config.yaml
horizontal_flip: false
tokenizer: "word"
encoder_mlp_ratio: 2
encoder_positions: "learned"
text_encoder_positions: "rope"
max_precond_dim: 512
grad_clip: 1.0
Rows from block 3 of the image encoder, named by matrix and row number. Rows with one number belong to one attention dimension. Each number is 128 + 32 x the weight over its row's rms, rounded and kept within 0 to 255. All counts start at 0. Numbers have three digits each. After the name is the row's rms in percent of the matrix's.
# q: attention query (encoder.blocks.3.attn.q.weight, 128x160), inputs 0-53
# k: attention key (encoder.blocks.3.attn.k.weight, 128x160), inputs 0-53
q.3 103:119097106121087117155153169094136120129132176123212110079099103160129115168095095081124112145145129103100110145127192086111090168046127121142186128112192110152087
k.3 102:096106137117097127148152150132087161120104123146129070136132108147081110167163185121161160127193115134084130114145131089133136127082154100161169141069028162152080
q.4 087:154147118159116077098106215128070113151111120102161062113121132070116121189107093117132161180181092174104123167078137075076110154138040151041067117056128155136167
k.4 093:126150135098071136199160148102130103162149153148191139101114146153176153142127165126095108054091227081164078106207157095208157077159106167138125063084105129074123
q.5 096:097107140081150181135107173111134156163106178143140108177175075113114133126123101153123142176176081091108161086113127156108210096132154095104158071101183163131131
k.5 092:187113120153178183118100087117128145172111137156176136130076129166120164112149214144162161098120087187149138165149112114133119087112105148129097208143132143104163
q.6 101:149151152160113061104106096096145150124128194163072111124121127080142143098138167145107157111110138175143102132115132087163167187126120122132183090207130148129120
k.6 098:123064081177120137112086178094159098135166113078090066094062100113135119164113100152157082115094140092166096108153149105111116182164166141147171097179145158139174
q.7 108:111128194080117112118144048141176090147089155166096091118153110110094109087061119143148111110147102144131144163132179133159116147122204104124102162153139196080158
k.7 107:105109150124128174108123123143160092102140122155154158140133015054139198103115141126105121133136126099176128113150112154172112164137152119130107156126152131050138
q.8 105:107150168131074095124143136166137155099129119133126129177124113109112142102121155175154171131160095051115154120115073104127159109134113178116148148182117103097176
k.8 100:125143082122212188088059116065117139128129167123102091099088149108087157129161223152179101141133220133114121105121092109082134144205105125121092089158113086143126
q.9 106:129139153157144151097113070137156144157196110129141129070090129081145115143115137147112161093095136161149105068169116099118110147112155088100148159107125135175198
k.9 101:079115144149134097090080126154152143151163170094137059161180061079137151184146126105151134153133103115134158122169067143096140064126157113127112154142135165151200
q.10 102:169143115132103176121090168144161127131062149172144044121137153070182011161075133108139109092126137165119131125157140061130095092120128135144162151142101154154078
k.10 104:138134077063140171090131058111064088105139103096151136154190113157149177146131095172134146043136123134166167117141136132122102098184109130102165170066089153139142
q.11 097:069113119104191149117169127091082199105118106118167071116145184145158103141140144109179144129117066143143108049167139146114199095155151127115144127148097138120148
k.11 092:103158121159156124138106143129155085075184077113103098138085155141110062166136120096110148106069144167124151122157151141120152135167148123116141144160145108143156
q.12 098:161108062179061143211127153103115131090087162084113106132138119119104165050106073112116122168153175143066077098108184147113153180179102142116092125070116148136127
k.12 097:135088126090160109130159080153139084127176129149076095125111173124151087139133138082091166132163141194198173174098131119091138103131146131126094095132116153096077
q.13 101:099091114140132163127086133125147135177110128094127166136122183099159119097137146108110108107064147109123122100121195136123102175129116101101134162058163036130168
k.13 100:101115126114187083121099128154057135118147096136119202122114157138182098139066154159079091158160112217192147132146141132136106134102089140131126090080163064143125
q.14 099:122051174194098132143167121149138089104144157154117133154155126163109127104172143201150132139193062115115095159168109112190097123149144073119100152110120188166035
k.14 104:093154117141143125145098094129109109129120101161130133166144072084157152047128091089160130146127138133051143122086147112116135146113215196119121098076111192083166
q.15 103:133145133150146091096073136137132181140104160114134202108140155057095163144079072147111141122134115112129101100152113086136162131123084100088188104146092119059100
k.15 102:131148134122156129140131087152104129120146165209147104088116028103156116137120206129120129102128126096115088155071144074121086123120177156149102124147149102179121
q.16 100:069150075196149144130133159081178100089179129122125150111128076108112154169150142135153056136133135115137133119030173116131102122146171086112068147170137157106124
k.16 098:138189182184083136177163090152124106154121156150148214079163181089114128199138132105137143085169050107102159110072129104116127126174130083152101116116137101162112
q.17 095:118142111146104090149131102145113179175117121178155097097197232145168155161098140184055133098087131129131144117130109086130114104102169108157157141077119158089098
k.17 094:124123065157173067134192158184140167157131143109131170068130136081152189083135102090134095114181158073145128120132078080046130146104062129140132160133090161147081
q.18 096:129098140076133042140169080104071116093152162103112171135110115138102130193085131096099134104219141089190166145109165064085099088134137115082135189135155099196151
k.18 102:122089098114128057056175132170128130176125162115129163091117119142144121162112097089107158114189162104112131134133124137126109116115144114130158124127062014064092
q.19 103:114118074155179078129142097098160105114139106158145133109219108092115142115130130107155156148162122148126102134104151093064140179071206126115135124108150171159069
k.19 099:196123131252094166113156128094129141123151131163136068119124137116083160153118111115142126117147159104161053150110167136143120057151118070114133169124136100114122
q.20 095:148157139140146148163171135132181131111161135090133084132146108164187163046083100215139145106152182143143115196151142109132155145159105134123139101076137151092137
k.20 099:122139098165171114094073049128167133104093103155174098122128087167096102178138179115135113069194109191126089192131140149147128166158085155129122132157193167146091
q.21 099:135108167159063167152088091088123126139184060124055108100187123169088122093173146151069095135186095058136090120095119149159167135175114091177167097114129133091182
k.21 098:083129126105165105149112134148101117146089127034077142115044098126145162132135189190114135143122104172121144102132122170137162177154112156122114103156146152111090
q.22 107:185148153154154088194185110125113123149133111170176181105178134142010095151141151114087142093111124092174153097161113119168130128185099097139148114110156039162086
k.22 108:138063096157163102141136147084102133166103157149160152150082137125132159149109088159087152140152153091121157110142148093099118065200037127108102135116147074115166
q.23 099:165094124168170147165115123188190090071129149147156122129092130107226140115123128123171116106095082106134086153143153116133114070128084102119115121129122108147090
k.23 106:143156166145100151091120162118105130084114139102096140148125172107158156131216135110090169116126119182113103162155135110098123122148122075149151082081193143084116
q.24 092:114056161127166184084149070068162176129137112190168140083165134181131175158124111107190152139149199138113160143137179160170146098129090104096120145099161135161100
k.24 099:074138106144075083086131117088130107165080138182139109227116158135164106092113140110175116138127095163097144131099133084140107120126122159127109148107094134166149
q.25 097:163153153159117166140141167152163140118136095148088169068122117115128112099103191099086141109115168140103149107115105168114111070142118162090071211127129161176175
k.25 097:141062061137062162127155147183163130153156162123104149095163098133158114165156185135150155166116125138112124131151151147101114164130136182172148087090137102166067
q.26 109:090125164162133110145184109156124099126062119097066121196148171079039141194185105099075158105113117165153117174107135109116099064088138161174054098094101127117111
k.26 110:135109139215174118190127167167131106147110095150099129115109225104180161126127076058145117052134134128127082150105111164122116083164112154143087116118108142152178
q.27 106:091123105096129150146145099161154100147182097100214138187131116135104124114141092151100161121192127196094100129104133166096085161178153084111220146173147103109133
k.27 101:108162166156159136136140109122109140206158198086069141116112034112142055193105141123117152115179072156131199146127139147144181130060110151093109124143107107168123
q.28 103:106139155071089139095062060134122100100147109149108118123128093118171092082131134168111188155123158156112148131171177120072061180139157115160147113076151119157178
k.28 102:169078144124120087143044186113144189124098123098131075132150144072153131140167121119125106109151129130140100103145087169198121097155122173128091130086139132110158
q.29 103:090073103186110118155171138149129104082109163141104119141124138078097102117156159164140076126116113127050110175153151125106123104152169166070138164143095087151119
k.29 109:149135115184185159084133090140163099160154126067121088124121180190137162132156129082063112129112185109119180094097078127156103126184111110162114116103132109117164
q.30 093:077175184157137123125061148144107170152100128110117113159123118171079114122137111142133151144103190081109149120169189116128115117144184156117147100110130140139099
k.30 094:227157099088149106175102085172116165134133150082118147170143134183160137097089114110094125119148183125095106159102109152115092179172127100126178133137157104187106
q.31 096:153159094097088149147134081106105127105105101174132126168121091170100134101077166123147134144078067098145164104166144135110130131145149143136163156109114123126158
k.31 102:138132137131203099108144152124139137185120049149154150156090205199127150145122153175079145105106107133122180066069118162112085179119126139091123157124159116133128
q.32 090:134124191109106082093126171087116113183112125112132126119074140162157154141114151118159168098138138109141175079144118123146177099197162024075147194134130132142072
k.32 098:120070088090167117110086085181156175126121129140145112130103162175055104149152102117122163098097120117163166101099084096141054164107104158104094093177112090146120
q.33 096:126129108108180125129102194129113118175109186163117107171134164106136077164155084143150061117127129155200096122149129096110121139149103072157145154090097105089156
k.33 094:138159168134125075158190163113122098085094142136149184080197075114136208161087103106136142127130165142195110128166082096114082159098122184110157091080152107125136
q.34 095:164135109102170163123139157124109116140139106096154148121165130108103049140113134173156079075174113094158124129131160128168172133174095127129122115079099146152123
k.34 094:087138125157114162193126120074158105073114134081137157134114088119145113104184139135133156127112095146101174156135093166113077093214113164111124108108113120124117
q.35 103:114165111145099158110094150090116095148162145185151099154084135139075173168161107133145091094106179204119117098087117186137123117127093039110137151156194151114135
k.35 100:140107167118153142159143125157126135144139104130106190130182125098081156168122102123114110141093081083127160137105152125146174112128097120171150117208133073104062
q.36 099:111133091046117153141178146134134127123125117159143107156111095159154140084169094057099181167156118096141115128168161068088133138142113108075129080152082083094097
k.36 098:095147168103116163100074071140202131086129082151146119099113086163111084157193155096117128123194120171111106125153154143112101086091083192100127162124124123136127
q.37 093:119127082066195120122136182119136119097243115171161177114089113175153157105087100157075118055114128155081102139147105213113122154080105191111110116147117150117139
k.37 096:088083172123115172090101199213135110152147159118119070045126113079128098140100119180150113148073082133132109143084107172150094171090098074160143139098188148118140
q.38 099:163131159183097093143142112118113172096160116146149136143121076116131183155130108062141057133098148086191102126117143125067164123127143092114091133101123142093150
k.38 094:143127140140126130122134104126229153147098083075172199151097155178102137140103152064096088110093066165132101116156162111043119144070135083130112130126087116128078
q.39 096:130099070095113119090185141122190147111149129156150123158113109118139097095143124093089150072096132111112130115124150112124082140104172120168151147102145132115175
k.39 094:083102074125154161155076127168145128125103163148166094134105101123124131129122140126139134112126098112126141088174143125132141112114151092159105097074188095142043
q.40 104:122144099067127144120139110175101157095083104160134097110080118120111177137098151163127034210140088089117166125106063105131088146154093045174115179177118106131110
k.40 104:116144086121056130125155122162115118136116080126154141171101098161105183095135134123139204118125152086051138131092100155145125133116171111148119093146096077089146
q.41 105:132089144078169089153110174066126178135127072134128089179131114152121127115151094144081135090199174111127120108099124108115146137118154133130112150152109083190115
k.41 102:094159099149157136217114125090090123127147136133077132065095149100106085154147164081122136141155136131143139162170153117107137182174077143158203152128174115096116
q.42 108:141159131076118140131152183137099099126118141091052146073143104180200160144129167115138152142074128119195178092109119049116132164107054124223139108149186122115087
k.42 106:107094136127153151150140146112132158115106163119146153156110128113102095154110140088183070080078180105031180087150160131208129105083144124138171126068144118164095
q.43 088:151163135102126184112105127129145125166170140127118118076086075105099097040159169125154170078161143117170142151153147162145085105123099156160113141125152175162144
k.43 088:095142106116010089139147109181163087165133154119056161141133151132138089144142118135133140115107101126157151117094128154109090148085121118086162119126161131138147
q.44 100:150122141142131079194146132184167191148193122133105086113101147136098159167138121132175173102107162092094105142108142109145163090120101091133110129100102122152189
k.44 095:120082167130133185099124111149183211096137125163090147132094091169102111125132138146119156165179108162104121117143140091100097138159153163109095149137130176151127
q.45 096:128156128047119053152168139045120158096146125089140133136158131120174133116050134141103122110137131124118147102096098163078102101109107126177127146129107140118111
k.45 094:120190140153088184125130130092166146172162103141109090170149141142182091145150110119140159115153096081162144116140092085108102153090192182105109112163110075112103
q.46 098:219140090174129169130144158080094044156116100112181130140150162135122150066095126080088118177175116149123138124140127154138113127096187137108127141110145113137068
k.46 098:084166096145150137109115101124013092097143190126144117082147164160135080108103091149181135126102145136133115107115100170095088101092117114146085101123163118137118
q.47 102:203135151067109102112153121101088163157155094138087139114116201062134168153097137084099152109104152135154125147094115151135188144094170153097142157129058086120123
k.47 103:110093123115153148138083153063157113192131097089135136136177107039124060086196125163123116176170104079142166078143140081140123086108191183133164114189126108140131
q.48 097:113126167197129170065150117139088091138169145161110102143089125101117183142084011150109122159145101126162156179092162144126139129179157104116173163142135189213127
k.48 094:112197088085121118149144114124128132162099165127150133152138118134097183152130142153131150130129128161139118138162103173137107065075109166146133106132157164134143
q.49 101:151122118098134139082115099154165113126070158140155121127177165101106118109097131157113164161108130127119124160146119112095105113179114127160111082100146102135178
k.49 099:065116179089130111118162156168124184094143080166121133116172175111126155094065158147180101183130121135173125146071160114074070117118147097128138086102113134153138
q.50 109:153091118117117128127135171116096119098104082145132142074138110072139042094070075149054110199180138130121091104130146091126070125120174133146113096166156154132150
k.50 107:146162132093109138183165078131136074130100133080089127136108135193129180075114158130141103157139171120173102153125095109115154122116126145116149167062159136138105
q.51 101:110147120111087165079086117161130056118104158195153094090148166165087118113159115113147180190072092200117121147115133145140111077122129161064136118160072082171194
k.51 102:113122113122146123133038166122112187110111138082130107161181089182110161109124139163099091156112108081148040095131120185100129045130123132125145127092106083160133
q.52 097:103108112125137107099162130055146154119112124111105140105200064143119131090152093113132168091130104142136141101100199159102153143101167086125137087097168136120191
k.52 092:156130164181155152174114144173140105114117076153109083114131103086131129133049166128157151146141099142107118103111158168104139105138160095185103132106131169066083
q.53 107:147088138133110099090128208163117152120182136209102159176078159153132160098115147092087163146113107085089149118147105172148146104140096149082138138136076093080132
k.53 107:103159127100181090067093172106127134116147115072122091089124101209131179092166138127099122125051134130148092094093122128170103173074130101139101137114103112101121
q.54 098:123056147102136177153115123064131128138055147139144142075118129116140147111143116120119133064096133104138072108092155139124109126123198099171110093127147119098167
k.54 097:117108153160111153162141124073119035133136091125043140160144105137163134140137097133152091212138172118142133105105148168146089142134076047103114133121132163114158
q.55 102:120142058099175167158092155086133103133162168095089147128170147117122116085061159160189153107138157087081193108131178161174115112140145120122086118187145134115127
k.55 100:090133177072127161080170163145111156121122137132086177101106110133124167127044117161127193157120096101160154173069141087146090164118144145147141188136115166152082
q.56 105:120145137158119095140153198116186133154100059169182080093130116140149080159112128122125131092140167159174146180136087115119160073124105095121155066136185111136151
k.56 104:121119179143195164117123143152110093170050077138135074180175154142107145197150162113159091154109119143175112122190115068171154153155099133080148079109090138118121
q.57 106:183115162144060154145109098146077090117167148080088135178105175170146125164171143142127110121075146166096072172154158096121137134120129133138117168203115110149082
k.57 099:155116123100138114160172118075151162157100159146064110131150149066080138176088079114093078127122143065147151185081153145179150166147178244142174149160118127111139
q.58 100:123120100156164167114161143142118154120101221146089109080155134165163134164121083103116205101100093119118121106203150117096104174120115117157109167164133097086068
k.58 093:173087132149129086139109162167120088146119153155106137137079085129173121114140062136115125090120179232118091145120055133137169148110142116187120141127095112126156
q.59 095:102128099150146081130160065102131150047156111169154152103124087079138126227137094171071147103115189155153095098117130125199109097139105118111099148136122144084129
k.59 095:154101136113159061180161149152149091158099091151048075156158101143140110109064174089105121088164136061090149167177134123080133082187139075125115143134145142160133
q.60 107:102118133190129165227071124170072155118102156137120134085155146071097149102094105138135134177169055168139101153136145081101162065135212157084147151131112142117133
k.60 099:121174158104162158107092114159182047147139147156168118135112100130126080150163079142191112108084153138100039147111121134129114131163115107133210128135054044200132
q.61 096:162105147091175118109148156131072130163170125206107148164151161097155150168190150106145086124189155106137120145132131178147117160158122055159126152111098124107107
k.61 097:097155124150108146076158121150119126104129075162134104167179107083179190112139112097117120113167124159089155133143123125126106095076077104110138177135151176089171
q.62 103:115094128172072116132184146156130073152114151128144107076133163122126094116153061167113100158177084132157126161042148160136147140179092118139099158114102089123189
k.62 105:125158182203152122090146090125112140169073123129154145152069115100118170098118112161087123122138137159163175114194127092128100123188101132062137098134128134126143
q.63 097:163145207111173132104148117091148076113135080179128124115154108104121150101154060146158162125099133129135118078114194082090209098115054084093179069146084090142110
k.63 101:138090138176151130154060127130143106154098047137147200115162109170098088107150103096128123172096129070149113177106152197154106077124085167125103146098129153126118
q.64 097:083179077156122082152116121143125131164147144153101110112143130136115146087191128172099116088134143090149147160156128164199156139132079180107173099133127108159128
k.64 097:135137188119164111170117076143120095165108132125178178161136134187089092085159101184163184153190076152102113102170143133165124152128148140052132119115143130142122
q.65 103:151144168121107142092153158141164130164097120098112114066108166058168077192175136098093148117070091088174116179063135134139097100082140117077094035173150122115078
k.65 100:123157099156147229139101148180113159088085182127181106107085155091101146159101122095097117138069160138159052114130102144118171055150089108073194134090126155103119
q.66 100:093144114142163090145124102099096133129172145156161112145110143103095117161143111214202141102150163070125112100131114141142076133074110094111121179164113090075139
k.66 107:179128145125173116133156096086144139132082136125070134080123146109186115155138096119131161136118070110096165091131017115137152107182135133147111082191116114134074
q.67 108:101170181072122082108102143124159137100138126095128164066135151122147126073170096144136124135102123140141119133056110099127151141099122102119195153125171151124114
k.67 108:145062112198138133153094202142039184113088105151104133140127162089120091157109119160085068102131141095124108107134139111132128058115119099116127158119107089108088
q.68 100:129146165158114108176138130125155080159150055146146142123165135074157137107133114107111107153120129164081140162143149148092138169181181116198132142160127203166080
k.68 095:156117121173130087187104123146104156148135155108184139121148158169060149091115072144152097092098175167172154089113112160130140159105120120141144131127130128114129
q.69 099:147139154125140022108186109201144134112066080133126159085139097140166111083122113126129149101121100153110118093149092150045104141105098158090161147052148136139114
k.69 088:107108185145150135179110156128137107141161155175137158107134104119106115141089109083120107093090074147149083123167161152160129109106098109162133175127109103134143
q.70 087:131157147113129181107104092143148153169200086104140065106119122164132142203098163111099067092129139087059129112136135136090133115129198105126108143143117103149156
k.70 091:123168096154178225093112103168117072146114093093047083123136120120169146205116116171201212113120114166160138166080153180136123106125098116138111083103103134146108
q.71 101:107150170118108116100151133142080162109152103097112127104108109101098140068079097189164113094082116118081110104157129154156123092147074124142122152147116132127182
k.71 104:166136097123133124175157086114103120146123139110110105156136131177082184144083148128106111111081105106091139149093143136093083098173077124127077124161158133148199
q.72 095:114124091110155134129162147166166123160168100174102094082140156113226117127095164145110112160126130166126067180099124096135114125183138140162055168166094144148140
k.72 096:110169118122130161125112131133119165104109171104122099116114142095118122170117131095122111093121120132156137121086142148189100117120148109117120140111119110186148
q.73 102:198068117100109133112132121144166134116126152177109175124120134159162106095156179189127122081096142094128100127133097072109156122127113173105113144176147092123101
k.73 104:116122146120133122126122125155136135128175130131108123093154189121088170129079159148116074124119106135080069170152173166113136134139107153150074155122131128119061
q.74 096:112098143134136107133104125130168127149121104163102091158101099105145116140085095095135162166106169156079108216218178130168160139127137160116131145185169119097190
k.74 095:122103122122153138099132153120142148079130124187117158204086091076141145085111162123128160123108143103158156136099138187176149095111134117107062044094141146145077
q.75 101:211139175127146148178176090087086115117111126145090168096135110111083089196119144149092121153125122148147071085128170116124148222164115149122182102174190087146090
k.75 104:181087119079097088137104142152152120086103178142147104128135137127127071161092179098096088122127124184142081104147107105102162117068115091140133110115140197034141
q.76 100:173188087121085119090149126082154157079148136098087116136174084081145185148125159099061168112157163091129102172099147161111124140080104057127128156095126128145089
k.76 100:067127116149205138110139160122096153106109063171106051180129165128153104168130126119168115175173147147158053130154150185124077142066126073176164124147166155126137
q.77 101:096139102152107148151130165129101126122084111144068076082158118127082133138156159133113138092136131063165133062143144110128163063084136195212150136105159089076160
k.77 101:111117075136183119174111092109196056077124114146117170138155116150096103127130048091079128123074126151085135057185135092205140125132165135132125199156117139179088
q.78 099:193072094141164136094093165170157152124133152114151126145175104108140179118144124078140128089136148109094092156133159175153161159193140084135190082086125104122104
k.78 100:110146145094133154137113090130134143125177151120106102059099059164134220160138115215103075160142169141104102067123136134038127164097097177150122151155104110142095
q.79 097:155088164114126163145175190163193128151160152078163138146159096109066125149101140110149133116123134120100246138136110137122056148152165151116117184125160151132102
k.79 096:131150133140165166105152104096099164136108170072126172136143161141136144109114118159158143077154076118164179165155199078120059132119159162090068121113152186086124
q.80 102:149118134165106174132179158148155200129073166123170119058142134189147051134100119104144077139117132121083187141125145128110049123107145173188220175110131103123127
k.80 097:144127136092128115079095098161123097144161188133102135146094137142066070162129116067121161140115155114150138162147139125122128227089143112154091077147154111144096
q.81 097:156123136100150124109143136158142201089142110105134133139140089147155166093191145084134182109124121129128112150096146106087169164091118188087120135138130133089163
k.81 099:101080150128115170055150138132095147133080055182040161170104142127115115139104119168137119135116129107099094168165122146151050059205121120088140153165142136162100
q.82 100:110125150111061111095141114122156132123142126108120134181084113084170091101144185127151144168210129142113120148099166155129168095153129173139149147131098080092103
k.82 099:108145143113115167171136150132162047138131122112102208146127135071162181101065172174104153150052111110093159154117071078149166165182107124114129097164164177129128
q.83 099:121126089171063127147113155088137190134091132142140060106100115119192159138130209118108097133158077133114086153072155155065142113144155164081082146162143141079138
k.83 105:147138140083124162120135173159144101160116139161153094149093117152103124168104133164175107163125188116120151115076113181074150110192100118166121147158142127097142
q.84 099:154111095083148155146124109071082164183104167151048173151160126146136115088147120097146174123172125104126151111123153143138117113092125140095062145106152151079158
k.84 099:070154092136129137121178131171107139103137181104114103149153064143131109143154106135137068090161086098101103157130128154135174072138162138147117120156200162177169
q.85 093:120086123152128111127112098190111123151159144140097099059143166144146152145144091175083143155082171123068154132093161110116129217107104143138079100104165081114119
k.85 092:123134213148176116123110158159148111105131219098092066168123120105137107143174101132122125141135136166173144131141127108155188169124114111122079118117105157141154
q.86 103:115171115144173124083139166154146092135169125121093099121086112169124125186127125094123173093124140127132073106097142144093132148097128182118109107161144205099126
k.86 106:118142184133159095094150154153128124167089140123188089098087091136095100124157126063119145154093151146141134110131149123041084134096103071131121150160085144122128
q.87 105:134111060182139150114142107069188134144130140096162120141206107121206119085095105186126123109171150117117134145094116113106102136081091163208070021066139154113121
k.87 111:168145181097176112119116109103078173080081047148117099145078153156123118090160164113101170165086158135096172153173136135181099130129134149121121151138143121161158
q.88 100:117193136146145148133196159106122161142071108109146081141090160113142107167122133189135066122158117068111138127156141069138099182124104165190155104122091148106161
k.88 107:133191112083163123187064069158119152084146130109138216069098124139140096142143136078178137170103175155090150165128089091123137121120170135111120073146179121141131
q.89 096:113101145154180158092131109096136067106156116129119130064124110117150112135067164170160143118116127165114096136104195072107155125134147208160142064173070126053134
k.89 095:180131156089072160134118159111173083139142205125144121125161131091134138117119144122100116134121134130163142103040109136150157144099103116113095134178178120141115
q.90 102:127134128127121148089081106139140136124116102109116191110156074120112155164165170178102119146104112125092171110149130086177105188108155211132122130120111130110175
k.90 104:097096094142153126127176134159123106118143165156152113096118101055163110161073101124091154112096129084178190151110151130152128099125135111084148154166191140158095
q.91 110:093071108117061130172091156106121151133103102200071144158118194084147148072137074099082128070087137117130146075125171124148163136088110080147133127136098164067130
k.91 113:091125097116132160125078099093168084170092154088102122094164138127134046141157110134155110119168123101132151087107168138140096080157152082068114179151115166073111
q.92 108:107096096067080139138106087162135149143127126145147224087139132166130108140119140116159146085100085065135134076210114105060150121119123094191120138158123123099147
k.92 101:074132157124158061144151080114130103103129093106108153091148161118153090152137137152130077124161087088169165143078127141118153142143126150133130188086094136097154
q.93 102:107177099116143122086139135188135147099135113131161104167103103097130110189099100074160133132145164139139121107087084116141074107137157121086112089131107081097131
k.93 102:103085176149150127099128168097131125134111124118117133029101090085073127158168111155130124139118126071111067140147149183141142084056095155148122117121089066117203
q.94 099:106193077171140051091132094153060169087140139163141093139120113153132111119161126192160126107176111133174128126079146143181118096198154155102109142129122147128164
k.94 101:176130146150138084150161111107197154082132102097113149136100106079145132128193130155118113084114078097127121107109049093136131151161142143161148095142062123078089
q.95 090:146133143173105081134150122157162130164177102153116083133119109100115174167126106080140125110121077106088067165106111162178123107119066095134132120129174110099125
k.95 087:128119095112135167128110172167136100093088078160125074124059157169141089167177113126155143109115075134189062123172151115131132119127097163151057189149092145119105
q.96 103:108133171126138075076077135136196107121137156139100163097131118102133131128124186166112113131141149187083215149092074122104084148128049121167084094182157132128171
k.96 102:118114133142150192122095142171084156127124089156109156159127170205123094082114128137109109085098104128071113125106131145167176164076106088177121108178132061148120
q.97 095:149157119133122171102163109170078090171130152127082125042054151158088116103136084077114106109113168071131092118141152162086121114140099132134062134148148058109102
k.97 097:059151111152146177180153089148137077119115138129107146121104119100092062112148089106108104154138103130126082198145192110148139105177127080126159169163113092108152
q.98 102:134117099152147163095110146096140151137152140161133159222096050180108131186108185148143146105116068112119117183113142058135106118144109091069182120099134034100100
k.98 101:140102171113105147169107170132127095205197105120131121167126121098203151066144127115122150138098132166170104157190155132110104070146093151112150063128135118155134
q.99 097:106128103140138170164169079079109188164105172122162122116104087132135127106122139129143176202111100141089184115108192122102103147207085149155101078121132104148159
k.99 099:186137143096115134178075106127142134137108142166151082101047165162143060153125133160157182098163074122145191133161106104134130123131092125102108191114164156183162
q.100 104:183132125126133125095111137072170150162098135115108131162191104097138138146130120056103112099133113136153070146149092227146112146098109086154153095103171093162124
k.100 102:118143091127121178194099156168111177089159088154158102129170138113138101119157120187199116154112120167073109161160129085140119157062114084148096155088120153146200
q.101 100:161111175128159073114160104138156100124082214092133098127121116134113149156085109120178116139161085072100158131115144101115096132148130113143153065105173104089148
k.101 104:098127113072136103146093124126155193139171139156107166165122111142058036103127082119076175077095160137121147114175055118083106133133126109164089092121133097088172
q.102 096:123136126102109147115092210092082138092114177093160120106142158121121122079173127102115091097106120098125094113126114113173096099107128159115113189161163084136092
k.102 099:075110108129066137115150106066166060123105137117133091200217151143071157140142156074095071145127141132171152096142123092098130137157121087158129145133176141122082
q.103 104:132136134141173145111095097131137099075097124108180124126160182096093081075188110143144109115161136119102106143105120155113135096132181064180163140134121106130149
k.103 103:161081104146125165125098105084138077216117211149128146125161128175145093151147132128095159122109071168104144137130127092082103135097107151154057145062141163110090
q.104 101:116103094136155142058104162115145127174162115128121057065129157127155125139136107185085131110149128107143144139105119100181071142112109082151129129138101099142152
k.104 104:094118155088160152142136125103109120139117146074098134118157166101098063184210120161149117138086139171181119106168066094125172169161173164149208113125102157100141
q.105 096:160091137115113180158124168134142064137088159141131168091054086145162133130095098127161146123136132109127095161132105128107116112084134116126148102171079096170103
k.105 099:118151159122153164110106162130087140146064142129125170093159130161091085125147170130092149141156155091099138109088152140106156164154144170154174112115145191092179
q.106 106:154090106109073144165114111055101141086109076087198075140132154103120154131180094132135152104192148163140099146158123194102172097106045132110155136099093167130116
k.106 101:134203199161108052171158170128060117127139107152170189110149171081190124135115112142218080104149162148091138108109133104182143082122107145108107150130128134087161
q.107 098:095137127147129119108143125113154029076125074130117114169085106134123081151147022153151076164104093137148136120107112195074102094160156109081156112107146127158143
k.107 098:134115083200169096136079133112096139143162154106141170153195130118126113093154166164096207182112143140085132151099068105154140114088084113102203109155128082132111
q.108 100:102170076100128100110161159100096103180057157120136133091161185150109165141058189154121181156142097137151165063168101091164120129115109105124103186124134143138140
k.108 100:158142165112110122114167104110144156138120121152174112132137101163093085108099070069171164094122087143193194108184094144153163120093161185175109176096200090089191
q.109 094:136097151061192097130194135163203122128089101097156144125143124080106194117192142117138154141116074113179112113136158143113109166156140127063121156159154111076150
k.109 094:155090165127130100131125160151129148100140167126090096087118183166127122109053107109130111140157121064120172155169102112102172081134097148131082121058185159113167
q.110 089:123159131123150095144144152183103175186125144173123128130130126029166135155145101168154106132067132101103131080145072171101129074102084144103164124122187096104105
k.110 089:179151159165109074128108160115167123133098094142087111075099158156125178114170142099097157141125125153120116122149180143126116158131169141090146130156109163087136
q.111 093:082114106073075188074145086123147121076112119117169104128147129134098126150121157118112123146121122161140111148119129107186135176139078170162121129159141149106130
k.111 096:142095159111052143083120151103110092118076154125197097098117132109024139168136059151123127146141140128089171111068120194144087131080113180111096176106145123083129
q.112 096:080097143100162142132146132098132124144147067097053156134197164122147081169111166188129152141114121184140124146156143085143111182158114142101119155168072084104151
k.112 103:194136197094161134161109122183084187094204158113151131131150098097116079097067081117086131122095077091138166133140098060130128114096123137133120139125155130145100
q.113 104:178133166124117154120155152124142223134131134167162135131193121126125180108108098118135112164106103185207177102162042083143147114106137130137144142137090124094163
k.113 104:108141166152173095122134133099174138101111082133113157055128157110138112177127109143149116064127154146120176126156118098102086114107158174158155165129119139116146
q.114 107:134059151116160083094131145111061138166094124121114174141099121114090086148143109153088116075146123133066179116162103094185099135105056181096147125122124170127106
k.114 101:102115154116079098163198120132083156082138143066098134166138121179159083099167130097155112089132111192117117130155190122110127120142144133113017115156108139115150
q.115 109:122116117080121122107142135140143105113103117114132105100149167130167131194142160128083138112103127080111112182156185119164105114081095174151111135046158094182111
k.115 110:131163092074191126138109162146106091106166132174171116168077185151128162147130043090140167177094157147185122089162129144111141127100071148150123126045138155127100